Rows from block 3 of a small multi-label audio tagger, named by matrix and row number. Rows with one number belong to one channel. Each number is 128 + 32 x the weight over its row's rms, rounded and kept within 0 to 255. All counts start at 0. Numbers have three digits each. After the name is the row's rms in percent of the matrix's.
After each channel's rows are labels from the 100 clips, of 14976, where the channel reaches its highest value: "strongest on" is what is common among them. Only what is clearly more common there than usual is listed. The data: short read English sentences (LibriTTS-R). In brackets: how many of the 100, against the usual share in percent.
# convs0: first width-9 conv, stride 2 (model.blocks.3.convs.0.weight, 160x128x9, each kernel summed), inputs 0-63
# convs1: second width-9 conv (model.blocks.3.convs.1.weight, 160x160x9, transposed, each kernel summed), outputs 0-79

convs0.131 090:170105154134117157163085121131160094064095126105091138117132111119075070121096139222108104115093095139133195138162172150154095112166144113138096113143127119120163141093121147131057119156176092
convs1.131 108:192086111153112092105180116144119101151097139134134126109124111126102180141131133152109142116086158132140113102131161116141077160201202220156094067147114149093162098087147155145134109145215153177154143096108082112222109151153146140139125137
strongest on: the word "my" (61 vs 4.1)

convs0.35 092:062131177076123057179141114058151089097083152111127133206152117091100090141072169156098129130105171182121173162167136143128111139102203145137115081141118125163130129150144072117073136159101174
convs1.35 094:119135115117133152091124096188141174138175146117074121196130161114174136179138089168149121117183178112099133160139128112123145118152155117128137129110119167119118206139101151115174108163155145135159108157174133133168123162143134127129124127
strongest on: the word "but" (33 vs 4.8)

convs0.95 086:118143111155148152136160148173145151113149152086176099124106175160106111052138166109161133130106144090131156199136107120115150151144108152103083114133117095160086083131120135130118064081101176
convs1.95 109:142121129146170127145113126137124160125133158114081113123133114089097198147124106173107103084095212069112152100107157123155087121124149182127120083148103109133130155146153091138138112135088175096079155125092086093129146156122099191157101103
strongest on: the word "i" (40 vs 18.3); the word "was" (25 vs 9.9)

convs0.2 101:123138133135164055137097043108113152030120141135088083076149154122062199147091191148097078113132158133115129135123097098145134161128122153164169117132141094106181154151182069148158118153164126
convs1.2 091:119098099162069133130169144194164071199124177160117147116158127162149131107162095131141077149093069111114121135129131130128121130176089108086169094103090102125127155078128197156191128100159138134086103109116123138144083174163097073108121088
strongest on: the word "you" (81 vs 15)

convs0.6 116:115189054151073146161108166132137117137124125151109120155106128033097136160055127162093149134157084130106150114170159132155123100133087110168183171069168148082158133123138083152103116154139097
convs1.6 099:166106138110126119098126062099092083094060107134138095044140120105150160128118084161135187145177179139157141100089177127126087115104128143145144140097124112091109114087092088143171116067154063157112127103132143145121102112166160117146122146
strongest on: the word "you" (47 vs 15)

convs0.138 102:121112167137212055137135062132137127141158141103097123132114168104169096063107096102148171157183158147106137180192126160153078132154126165115150124114087144143137053079162164119135112147112131
convs1.138 079:149122083082145146076179100108132137082175086217057036111123140103112120117099119119087114130075132175088109098167079113166189104116137144119143166158136142127132134099112161128110108127144175104158155121110096090100137056136109161129098140
strongest on: voice: male (71 vs 45.7)

convs0.88 095:110151129147130157179113139128122073095093127178088144160167087062112117109138095154149133192119173173168148153106120147044151144154143168133057130136137115147149182122134016129108101113165125
convs1.88 092:135118134196073132163202137163116113164141167101106086118117126134122134149174154134136151140094094166069117076134153150104102122118215155141128151099158099120110163138108123109196127109111076139121167126122136148167160105158115112076136140
strongest on: the word "who" (27 vs 1)

convs0.150 087:119156149086125105125162199169101105088080190139081155143147150089112108112146084127142146111128153099163132158120097088142134138173134032101137117156142109077125167143171115125125145140136159
convs1.150 086:131125127136105134165077084167138133114117048134141109119158105093126175157129140133127162197121099113166106097123136103117081094114140089157128116114126136085069127134166125111124122163114134188088105094086190140081196125135085109172122146
strongest on: the word "not" (28 vs 6.4); the word "no" (27 vs 3.3)

convs0.137 105:140125117108109147172110090175150125138078120137134122093066141051124110172148162169094115142122138173126205154117130115126152134100154046111143115156163123125105122147164091186113117167108175
convs1.137 089:098140154129130163129134121119116137121170086121129214142084152164130152165142111087145047144155126137080160128144186164127144127040169097130083127135120119064190085153159161134061168123097153183081104157095162125129125117126103098078135132
strongest on: the word "is" (31 vs 8.4)

convs0.110 093:141142102115116140158136160117104141063142156148150131133140128097146104134120173118146144145118164132141177143121166097078125165152127137158138036103173117178129112140093057133131085163178110
convs1.110 094:184141156135129117150110057203085161114168118156128100120130109090210153087122124154129131129096134181135135127174225150112148099133132202143141110097189129093110091153084154155129131152125106163116127185105108148128109133132140151100164166
strongest on: the word "i" (50 vs 18.3)

convs0.111 094:174169121098118148139150083114132103033071112169020092128108141054160118148128100066125070141088155114125098141166105121105149111153135164156150155161157154157134126134133151154150145109102122
convs1.111 097:137166101138145133090134122114102096095173124143146160175103158078149147115136154148125116118156138078147087141127121214147147197164124167149180122090119153096123155127092180056135122185099119092092121132105132131105160140132046098119122075
strongest on: the word "is" (28 vs 8.4)

convs0.108 117:144184163123125138143042110134100139146160086141126110107139119141153093130125154065142006134048166162148126157071180131124094130100150112139170150113147193178131121137115132127126128195117070
convs1.108 126:089136083112115107094091103124039171185100047139086189196122119125185137122062137139148085086096126158113141111190147129093184161194178075150183156158117137075110122119138112078114134161168061109131082141140127145121114111146111102127139112
strongest on: the word "was" (53 vs 9.9); the word "it" (35 vs 13); the word "is" (26 vs 8.4)

convs0.47 099:151141106092179129094190119172133162154074056164139136046087162140113118117098056122049119107108106129109153149128201143172124157102154142112141153108173108132155084144120099137143155145122102
convs1.47 092:080119088139106119146165147104102140124175140100163128079113114144174035133139139134053160073118145134177196160096115140112125145146149117144109165147123125121141146162110142123116116187150138137108068173153062166119125123164098100179120147
strongest on: the word "they" (48 vs 3.6)

convs0.39 100:160119109092112167137173133108143122179126107121132151149142113098092123137147139137122126121109132120094186103129122170136151076114131070135136091141152167107028065167116164120115114121084106
convs1.39 104:103158138088144182116128119101112157166120183110133196143073158165098163172085195104116069094113111147162141189099132085127159121076110104101216207190084099156154132131144093084107127137084182095086080116133105152115148108138169137154160134
strongest on: the word "it" (41 vs 13); the word "is" (40 vs 8.4)

convs0.83 104:096126105118054143147108115179107093168098069098088142132184162131169098131194133096136092231132142175126139150047150137174095129089115153147127120141091138138199104122101080116148061196098132
convs1.83 111:102134154127114169136099175150123162096124126100138105103110216143168143111210133145129086114111142127079141163129090149100151222181068059186107119113119056115093091120133127108114154101133120118127109146141114107188153167098125156122101097
strongest on: the word "he" (62 vs 10.8)

convs0.16 099:092170151128147152125116163148140137119152142177088135147163165057108150132122084142169153127101182123191150103107120111077114167166142089164107192178138091128130163154087128149146085168107052
convs1.16 096:069140128208166183114089155167112044124091147113137144144181121114173167126135104121184140140146113149119143198180146173140160122148099113195132140166147138103146133090106110120097153101065035153076127141113146103139115144147133097167130100
strongest on: the word "was" (34 vs 9.9)

convs0.100 085:165177188145144167114188142096171094169131081110104075101173118142176108131135156140093194151161116133177163168130109175136096141158082108147110144103139155133113178163159139114162152114075167
convs1.100 091:137113130143160145118151140133123144121089149106124160137143137093141102119129097089139180165143179161108123171080143145134146176081159117150125158127137162182114135116132094099071144091113097240119135158166125175142154116155143183184182147
strongest on: the word "to" (39 vs 14.6)

convs0.10 116:113121098150131098140143189085100123110125078123122128110154132124127154151117159106118080137118086138146132141095168200122124156112170163119132143148179126129142111130138094133126124086131106
convs1.10 104:163155139133090089131205183089122100095119105162181128121157121127129105156107107123152217169194148173153112119103161093077160178099182142137132144139103141118085117150091075157219102150117128134105150086147148150129175084130127130134187104
strongest on: the word "was" (39 vs 9.9)

convs0.25 100:159141119124155164185122123172140070146092096134233129160083182071163112179100088135144154154117131150091178114159116130091089187145151125183116079150084145126077154112129090162134126121104105
convs1.25 075:116137146094159165137099147137126118183133125110141135110120100090141220088176069092153127120134107110145119188111149117155120120143167078130152121097091071100087084091105132119076141179121065177078142167097102121142130077088170107144157112
strongest on: the word "it" (30 vs 13)

convs0.19 118:120133090179173154150114126174128061176126109080120122112120106117126113172171096132125113110102174120142191132173128129074141131095107111098159089085122115176176120115175089104106157127176112
convs1.19 120:113111128089181116128111158126119141091108141130127126093101075122115116163148142127096124097148148103140101159108167131144107141168132200078125123090120111140128124124058103160118095131160116115158139103187128097147158085151125110142150148
strongest on: the word "you" (68 vs 15)

convs0.105 103:147130134143068094216083087165175137183154134104116155122167129147102054111202134127135071151111154154113115117095149115176165105139106133100131126137132114099025086128119099108109102141130141
convs1.105 096:145063140145106128118143209100104121140124080140124124181167142088167085156126080117154125159131137156125088082120110096135160116144103034099149131115101075113081113150133110048127120136165135064111127066125121126169107069117211138158078104
strongest on: the word "you" (50 vs 15)

convs0.9 093:091181109140192124141134113201067100188101114111126089095077140125107155092131065132119197154154172148119142106150107118127058163125115102127182139109131093119108119133158116165111100136073127
convs1.9 096:159099134117122095116118105127053074111099122133149084118127127166133122144185116162183106119108042137140174141079161167123108126160113074094141139117121088067088100115114172154150158139079128197168111096126111123131064080102105121076137122
strongest on: the word "be" (41 vs 4.6)

convs0.65 098:169066089102161113162114094118109130137107157119151163126165105143151094096132055154143131136092193154137141145122087080155130147147138097147140139078177147109188100074064120104078126121177087
convs1.65 109:186153175150159133082209166121178118122070136170107120166155157127141142147183105101167070168132119134087088126075113154091192125105167100141139136129168127066102104124078105121060084112123136116144103144145152122117102143130182106142106086
strongest on: the word "know" (25 vs 2.5)

convs0.52 116:107150138188141178119123168132103109098078164132094142158113122083121109131116157149162162112154138148135140116123158143091141133098117133144085195188112048137013084102147104146150160152082129
convs1.52 096:097143114117136186151181121157116171078115071103159125091147173135148123150134110138151088179154087120147181121152081120166098172118192179128080105125177135168109135179163120162104089111167156114141140148164093133130101173095096141207093101
strongest on: the word "i" (38 vs 18.3)

convs0.31 107:166135127129152127090173116077079073143122102076168176040052170057137104080104106085105117080065100095163186121106128154108110118142158157111195143114163127155150088130077129108183154136134149
convs1.31 093:178174108125154089101093153113108129110180147136090122181128104169127090104113123090102115076154123156150158084145156142101128156122104163114172130196123164078165107127108097136109144169139090081101165151146103167110064122128154129137163160
strongest on: the word "was" (47 vs 9.9)

convs0.157 097:115187131142117123122140169096125138135139154095160163110137114129101121094131042074083130153129096145126176125155150151127131123176144114131148151147157174126052115091118119134114171131066159
convs1.157 089:118074148050159121088189081201128110115123109183124136175131103114142118116081134152116138166098072082117103190106187118146156081131054124090126187114175074094086110146111122125149100128138107130114145130137068127150113110125126143128115104
strongest on: the word "you" (33 vs 15)

convs0.21 084:163127093089174152176131062166094112106172090097103164125096162137085149153057151132166162126150124183168154174125133096140113149122146115138128122153097117111161096107094122123128101199119141
convs1.21 078:125133160139125125178101147136117150137144189129097125151147112096139105156142177145171140123122174092169074095053158134172127107095081106161141120151085119124070068141146143067148144120124112066116134137116106092115189130113141140147115093
strongest on: the word "be" (33 vs 4.6)

convs0.92 105:180150123122008167094094123169106134150110107107095113150113128125090107163109102144112121146115183082145176176158141145094163146103126159186078117129150114106087138124145119082203104181118115
convs1.92 121:155142110150123098167064108108097132116067084106171148127112138084139171122159171132183152127079125156155184171176132115110114166183167116114115164118144164146138125088136191119087163102124079113122130081079133081096111149131171146093194095
strongest on: voice: male (72 vs 45.7)

convs0.126 111:141173141162090118096200070083128125072143125117108080094152088056103055146082163096152138208123138134135127127165152147126135110138137129141115091084139077107125236109154091138231151092093102
convs1.126 092:148134095100161113105136106119094183166124114122130169134080134115093131062146128144137196149138112097114183149156152111135128184127171125138183144128124178188117119138170128142133154149177126105122146081119145134161167126099142095091110171
strongest on: voice: female (83 vs 54.3); the word "of" (41 vs 9.7); the word "have" (28 vs 4)

convs0.120 113:138158164133173165102128164133135124081124159136113116172154091152096117141131104136164087117148190134161134148060166101137104199153087066129119167163093124107120108142111128153151188126142093
convs1.120 105:095177143206135076122156127137097123141099147124145167146122147113110049103148159099173172132135106143129103124177154149092126105183179133065123149103164145131129161160128128111128152045095097185158093125167099099092079044120101086155147129
strongest on: the word "the" (61 vs 25)

convs0.13 094:133122113142159133179133123175095128120150154137081137148150114054152105133127103121128180090109154103158110147143128135149151125124132046200109147131162127127130163188156174119174140182178117
convs1.13 095:106099129189127128082081114146161079085106100141143083168110096133094100089135122180134134128075150107112094102174095148157102103141070142188153125162156105126133116140138105086106121182147018135128168180095131138064094161163132111145133106
strongest on: the word "is" (33 vs 8.4); the word "it" (31 vs 13); the word "was" (25 vs 9.9)

convs0.71 091:111167090131150124043139130170143109182115113092152111162131109130136159099137146125131180095118203136138170203172142126135164117124154020129135104085171092130114136151132160097141099173137097
convs1.71 101:176173120143117099093161136102179153159131165152134117168176113033149213115107106135091113117125166098119110126091162111118154114089097149139100115136099096117095153135115133125122086141136104139149084144130135093169128157164078143164159109
strongest on: the word "not" (44 vs 6.4)

convs0.60 073:151124149168138113124135107191131172143135148122120176173085178128133108116111128139164093181148132150084122163163101096130126083181139153116079137139108102122105195131144131119151074168125122
convs1.60 075:104176137099133125169125118110137101136149127098129098160131180142152108098130071091114142154098179118109150117163095113145081167129109085160074192204183156111077086139175185141073119064173096110140128096071147103147088100132076075132164109
strongest on: the word "the" (60 vs 25)

convs0.82 078:143109151140107079182099150188155178180131103211159160133193157163074095154114076145182134183145136069119188127104128159099178161109102119126109143108105129168135086140084134162130139145138177
convs1.82 090:129105161174150060151138143132110122100173110158109082155191139065124180144136096109112133171154151116083169079139146187145125117073096077127142179150143143104065106169100169124119118070165077151087170138115136123147124147149114099207097131
strongest on: the word "no" (25 vs 3.3)