config = dict(
    model='multi-label audio tagger',
    dataset='short read English sentences (LibriTTS-R)',
    noise_aug=0.01,
    hop_length=160,
    win_length=512,
    activation='celu',
    widths=[128, 160, 192],
    optimizer='muon',
    muon_scale='match_rms_adamw',
    momentum=0.9,
    orthogonalizer='newton_schulz_5',
    steps=12200,
    warmup_steps=610,
    weight_decay=0.06,
)
Rows from block 2 of a small multi-label audio tagger, named by matrix and row number. Rows with one number belong to one channel. Each number is 500 + 40 x the weight over its row's rms, rounded and kept within 0 to 999. All counts start at 0. Numbers have three digits each. After the name is the row's rms in percent of the matrix's.
Before each channel's rows are labels from the 100 clips, of 14976, where the channel reaches its highest value: "loudest" is the band of the loudest frequency at the time of the peak. Only what is clearly more common there than usual is listed. The data: short read English sentences (LibriTTS-R). In brackets: how many of the 100, against the usual share in percent.
# convs0: first width-9 conv (model.blocks.2.convs.0.weight, 128x128x9, each kernel summed), inputs 0-127
# convs1: second width-9 conv (model.blocks.2.convs.1.weight, 128x128x9, transposed, each kernel summed), outputs 0-127

loudest: 4000 to 8000 Hz (42 vs 4.3)
convs0.102 106:454513512519502532491487517497601502537517493522546454495489472551480465522487509516486444525478455520497443537434597537491510533471525456530487486464468469519512481526479530608512512478444425470499499488469427489444530503376534542481534520511502529497543480387487504537429539504481501548476485486501501495456514513494539445487501474482448408468535487584510528363472533520517421483475
convs1.102 135:502501479515460523480508514487509528477467461550501442503499545494461416448520483501542398526382529507468513516463441459446512532491467500505503479498508462508478510543463518491491497489467418497494450439523522519518520499563513480444506535524463542502562530423415413512447504471431442493437477501498501493493498498513519474497466500516536379471486482461522474415455486428495372432518

loudest: 4000 to 8000 Hz (53 vs 4.3)
convs0.57 074:481511556487493534536552491390555586497504528484483508459474526477448514401490498483505450537465419498510544581534542520447525464442487461509533484527530564518507521519526536502457477494503500524548507513531496511527499466494496547478513441536463524446464493471474524558483495453443434534341453496544493443535567433506460534560537496495532471466524458560461496538441461493533478481453
convs1.57 101:565556459488466496484519556470553495528399491463524501567540506550465504501566485521495465512429473537490521538499480556479404473498495487558420480467461402442418514481484494549497537562495520550492583518478551566557515502519458509503505501531502479512530508489556428470590509454455533559491532480539512550506539513496503559516522479495532538516557533593511467473510553504499453579499

loudest: 250 to 500 Hz (28 vs 10.7)
convs0.123 085:489502451521563454471544462447616440488592519467387424526548494428546473506519504470486440472481507501449487486489487461484498543574493487491489494541482430548546531496445503465551452536505524493502486495502488490510515536501506524533482438536410479545526473500497479455472460460447524431458509515492488487570533440526542497540466461474454493453461438541494575559515523510598507460465
convs1.123 107:525538484531453513477500584486476462501566543546455519600522534474507463616512513550432529514508504512506492477520496538481456514550481485537482521432497463540491547427522486497485489556528409591541476540542525514511469499494496529468453427458543499451525468518499484495523472497527453508357459471484443462515555514517495546475476549527511583444543551507527481455523495446438532547500

loudest: 250 to 500 Hz (46 vs 10.7)
convs0.107 114:546536523528470583517468474473519508461459498494490532476522495531390500500529521497504505513490561536503513524464446564455537520503523495417502452575440485454396519467473499523483420461488500420498521520483517500564497464447487548613518516451502520510570526503451519445487504534499505500524534584498460477492477490558548527498507480456500565484468523475377440427457493442499537472460
convs1.107 104:471509510547494515486481465461487488500409521513549491552513499419484489470498507557436514551503466524485552421509515487461534489525512482469521533511519548479340513512454511438477542542518470452437526486550509560508442517460492559470529510509438496522463527426491435455484442485434552495497505475421535483601491487465486459497430480528476463471517503493392483472455457563471470482492

loudest: 4000 to 8000 Hz (36 vs 4.3)
convs0.70 108:538519498461469542566495523499438479482536565456433529522469526479599478485503489506500510526501552502461428505493499501583556504513564494474526537472468555466438456512547315562493471484475551499508532514521511508420485532484519479578509488493420458510512467529465527532522504580532507430450452541535568556502480430506500484519444506486455552515488492449462520491511501466491496511497
convs1.70 104:435485470554517495478429547468443512525446453500476464531470488519406552468518507495535504488462458485422481487506492496437457518484463578486449497507488427419540405519562481458484484467530539469543458461441535483487460452513571518481544469466452434435508560480487478482497501475501562432558500495461469497477473497568505514474538564507461465451478532431475551492522489522462435473402

loudest: 2000 to 4000 Hz (67 vs 2)
convs0.40 089:461510525488520427520480449492439429475530523438481521520471498504545508463627474447546509510531435475495496543556512482469485546467528485480482499509497481419398508508477564511434523498472395544511475583515452530447446475496509491473486451523508524478480456443489524438474519568463469543520488444518401513499563464543550548450502449495459477514471545481570466535554480508456505502530
convs1.40 093:463428527446457477475511526512519537548509469510505495472527547559550444513457462518595478511493492491458510552504549524581486473518531458502455459460538473511582582462468433518457511564407484448454500517462411461508547457500441528485509501496478501518474480498570494606479496443459549507503483481476522496544462502541524533511492542471556528479482440532390487449461491544448530565524

loudest: 250 to 500 Hz (39 vs 10.7)
convs0.82 085:561493479517491482420521489452512525501567462603532451447514516485502481528500559500504561546488469515543516527523476526440504484546527593523556483477493519547559576598524515498449479531533470524487482440505488558527516496560437530525555517531453475527488398504489469582461489470471413508496470499420501466494512469515521434521455510442521573531553566469469557516516530518511530464547
convs1.82 081:490479530588500402526496541490520486505476541495455505499495495465466497521501513439498507502498496523490414445453514572506515472478495477363475526440516498422490515480470477518571473510476514565472391444533552470493454450447540459500502491532563537490412459466540492491437485500480519475491501494537453450483562521511501462501466468567501519375520504472517494468442436500520480553439

loudest: 500 to 1000 Hz (28 vs 5.9)
convs0.52 112:489495530489537457482445517481504519492498534521551477532401531426588498512503481478514542497544476512515516515525498480523445531435508406488515494491474533443512557487492488506351455492516478556539484519514456499548474525486494489523501450508483448510429432509469445485508544580417491509564504414532574481499512534482458479470491461581520579426489537426557520523495497495469515525558
convs1.52 100:449469466521492426465472492498524463534500460450497489498522458458503525449491516471457490481510450477492489481466383438520565509472540427521449474552438567461481520537519410499502450467490561459514546443533476516522420494535453494500522512443545561624450563513535446519501511573466538470527483522524491435488466485543523577478487502471446500486503481429463446541425478523484510480525

loudest: 2000 to 4000 Hz (80 vs 2)
convs0.0 102:543490504478541492422479456490590512443511431405512431467498519519498545509554512574553443533455468514525515532570475498503505476500509527432557466543502563465478508503504533525562527445534475481522433551450515572427505507535499484490533497506515523491434508446500483518481498536477552418534502515459558506598465440458538410524435513488477471446455470556466464537499520529555549504501
convs1.0 099:523540532484525490478615557494402532477456518500524472494477545444503496387398511490532413460451461512471492450548473413528484525491563490429492483534449532520539471534504481484508563547495467521458523524540538441490461480516452556509498512478500462440462487425436499475453476510539423485504505495475480500504491492520554526534506519493483491499492562462432514448461530468454586566509

loudest: 500 to 1000 Hz (30 vs 5.9); 250 to 500 Hz (28 vs 10.7)
convs0.76 079:452581497502536474581491502506493461439464494427505481478496469529428526588484473429471492449523505479549470521618538536500473479519440446534536492553513491508586515456469521452538523446537503551493522508471476495467455510484522505417464480480421495510500494497409498480476489451467492560455507510470455457536532526463490504481444381523534433481506467502457536471517427498543539460448
convs1.76 115:499527486510454526446548495482488515503547478447483521488514453494455484454511475488534459496524471499503510494522509402548503504468500424530525513534420382502457484538468465543517496538565531502523516485457528519436532419504426473433441557486473502397469422368529564523535525513562543519425523477439489500478464513465550513527500461478529491459572514503486459546531447531487508471509

loudest: 1000 to 2000 Hz (34 vs 1.8); 500 to 1000 Hz (26 vs 5.9)
convs0.111 107:513543546502454536496568530546541542512507593493520553534486505543435499570513477459475511489539487493514615497483535464523469549568434482515408503521459490441520567458499408515499511472483453513467448480432464467459458490468466450444462494541549450518461518573496556536533561573484476532532466548506446484506521521509469514472480518561479432411519504526522443486469497534460544500524
convs1.111 080:492485538531563478441485432510513554477510460523436444540495484481434556503431514415511487443502399492445427517483526448494554493496527406493452452495470421476550499537544535535473503514511552522502487547440536461509491514483528483559469485498465403489522513505377473481458530493513556523504498514501556451483556541480555423518558509452534519462570495527490506492512497494443494530539

loudest: 250 to 500 Hz (40 vs 10.7)
convs0.3 119:515528514575515493472458459462521523481453480524501504535463465400515530517488438549508563475531580491548514475499478504469499574458493459521483574491511524476533565513485467525486492486477504496546468529461452492555533485461470422511541533511495498569510518565472557436508450531458498419521516507502547480564476444488485490507491477477518582541484494332532506416478475468403530507484
convs1.3 091:435471523584470423493450536533526490490485473442573593526490569428506468507488503476470483493489459497459547495490461452471524531501540443503531485494519511476482458534527493460443559473485530472532516457456455500457496487510557583503583533434481493541487558453534448424504500516486530491520550469507489432455472522491481539444485435553482437466463484343467518538515486504447480481513

loudest: 250 to 500 Hz (40 vs 10.7)
convs0.83 104:545562511417466548564523439459525409476525465535520470470462511448465532520491579441479506517568481478574513499552523563515535477522494450536390495505508482509436459448524498496497501456498499527498449503529446536479463445459517548506499466536495563484531488488527440489507547494474546478392623515465535495484497511537519532545523509511529476490425498492511428489488421553451551501521
convs1.83 093:519501493489496488451445432458477427489544516405507484460508459452441475453517475489509502426546515516490426412500408535454508473439451495526555571546493469500536519436548475490509543483435527510549478406456475460508460504471479506410521527492527489418526508456523500441460528518542590492502513505465488488573484542516514527541419454509563459461483527489514493556508434517526484532499

loudest: 4000 to 8000 Hz (38 vs 4.3)
convs0.110 110:538442475529527545497465452519470544486468455397529547418386499496519533547466457488478529513509486476474533558479470484489538480549551440448505488481552558470475482505507469517467490511533417534507521460489421541426546558560497502489542547490393525511451503506467482576471532524506498473512463501455515420463570565528503547460519509550550459490451550486499538544517552462463500459523
convs1.110 103:532516520415634462508535460535540489476591508489468490473496476403529498456445452508462493445493493487519535458516521538516517476534411541463493544533526499491514544480483485542484555515497526526524466420507496534417483462473520464469454502519597454431505488534531449574483522460435518500572503483533492544536469499533585552468481505525475477515540494441465521494461424531538550444504

loudest: 500 to 1000 Hz (36 vs 5.9); 250 to 500 Hz (27 vs 10.7)
convs0.6 075:540507532441503472488514464544500477429475497475573493464453511434534525438442542442458489583484491534492538470466500493536452513554482549448458423516446491470471498490466547433527410476505498471571459504372498492451467473470493536454480481544500503529556473407494485476513559488519502567545467527513512497507471504518420511523447480560452502452485437496548466521450470407518528503531
convs1.6 137:512445453436515526513479483509501480436498483454426473528496513482490474538488512418544520492509442511523510499483515537522480492458400541498481535493525437514539499444500500548517530448458504509549471461424445431468535481524395424525528535591466461482527439458528511529470519444479459506413482528613488554453550466535512486490452485454479517477471466470500494539508589456506454510581

loudest: 500 to 1000 Hz (47 vs 5.9)
convs0.14 099:531464437615568543436506474513535517520520521552450479556514527564497453531487469476477495518552413503491521484486482463514481521560501492541453470522569351525561590530512512517474474511502448556506431466489536510457536513479524478428508455513498549553463557532476513512462519409494439461502534472493475462463567474496516492489508438576518499502498499524531525520551514570495530473508
convs1.14 130:432500479461474494481455501428472494491524452473493508478536395473469558520461484535536538516523542421441388461450494401462470471483478466458495505485444440552500428498426493531483439523493422426469469499539504451509489490500511539413504454476520470468523487439548471460487468520547523523465514501436499402522447487474506506480497510491538485415532501548519512476501518486467504434432

loudest: 2000 to 4000 Hz (38 vs 2); 4000 to 8000 Hz (26 vs 4.3)
convs0.38 098:502501551519483511443473451535547531510466524484576522479453561513501575509504441478499418470530451472524515497501474541465528499494495566510482525504550570433525579549502493490477469459525444523528434534465514510503528513537516483456437569496566458396510407544475480464530472486477509509537451481498469542549501524422456553498527601459464481495456536542599477525505470481408497511505
convs1.38 081:475416526552431458542493498455529514562513490543468467485552484503520511490572493490512527445480530545451460501503439455506581481472463529516428474501499457504506461479546436479429431531477556493429480508470384484453546467551492516427552474465492496474438512500501463448513453487426540480539495517547543476435478501537513531507471513502502544487558489478409543485448485548423506517415

loudest: 250 to 500 Hz (34 vs 10.7)
convs0.77 124:484525477561539430476456555550450546521473533533486502455471501485416469498456491491482485514488535503492509496537535546477483429470503541487482591516514476523538446488500509528449532513500502520502528553526542507430460496534476436513443554501408458525517540468535540550526543476546462390513512420495494467555521441449423521503430472498513506644470509508550442510466571515488466503472
convs1.77 111:505522483458530494458480447427541512425514503471495562455503481518417535478475495473433509504542555514479459477535531491509448460486508469466531446513433519495523477454480460408472552498486526479439529429545517541485445418466562508475566474501445495467446512401539457496508468554495458426520513500508491467531473474572465474515441497515478442473579554469466558460499403502551542467486

loudest: 4000 to 8000 Hz (60 vs 4.3)
convs0.120 107:502548503478469466470511442452503617476407501437491450419542559512506459589450486489479558499534508514473511510495489493480458492509522507498529531531489484553529537503502519456401492543498468529500487519447530501523441485556486536458495510515515430492501531518511493511451517631423520491523475506534522493548487503550449498530477527553470472571460566450412553499520459430507483466589
convs1.120 082:523513456477511398452451537460447423511581451530404568542547542482510447477449459575532447520440463440503469435496475549455558509518500450498489479445502480537514527463534491581485462544451425492534398501498463571526533489487502503554531522511507468466484534459511505543496528490425471457479474485489508495489509505513447473533530526449559442499453488447524489484444531453476501547532

loudest: 250 to 500 Hz (43 vs 10.7)
convs0.47 091:555493550545525535474532466496443499443464494512505498556464502583451437512516540522438464538518478512490532613504454490445459471443595501477572528440504605459575584519437503504438570471479497504502509485532520491523487486505519478522471505459496509486456484494468433484449472559476472478538516510483497491509480506419460462431520505562507528517472487473450572516517489461524583457420
convs1.47 078:405546551452529478543489499457429432502522479519482448511477460565445467475523482473515541537514536487510460459475527519488499481529519522514413414484473424527528604511487509500489456567457496486492465475557505514518479475511485497444499467540510486491503498445523491510519455419525568554445489457457468500515584484469487579498513545471584502557487539509495400543515537584456502570461

loudest: 4000 to 8000 Hz (31 vs 4.3)
convs0.66 090:516543517511512533508517448503562462513478434473483562553509550471483544439503507522478468475491457477492519533480456585421510489448457354547484492492511484480407484501540547458544554513460493458461513528479449512529504514406461508475528446571579504507532470475456462457537481491568485595488487524493484550493489440461490514547444525483502436463456486587509487474484488499533493507422
convs1.66 124:473496481453533516498500486416573499542454502486522479514490528521472522527536502442502474496414547502481486447540398556448420509481476406530526474521549527564416495538491518411481565477459509484457490529477491532559518531443484567504467510493524517500452414514473502460531471473471531444440487536452519458474482538443537570458495503489465398538445433497556496477516485539526495460547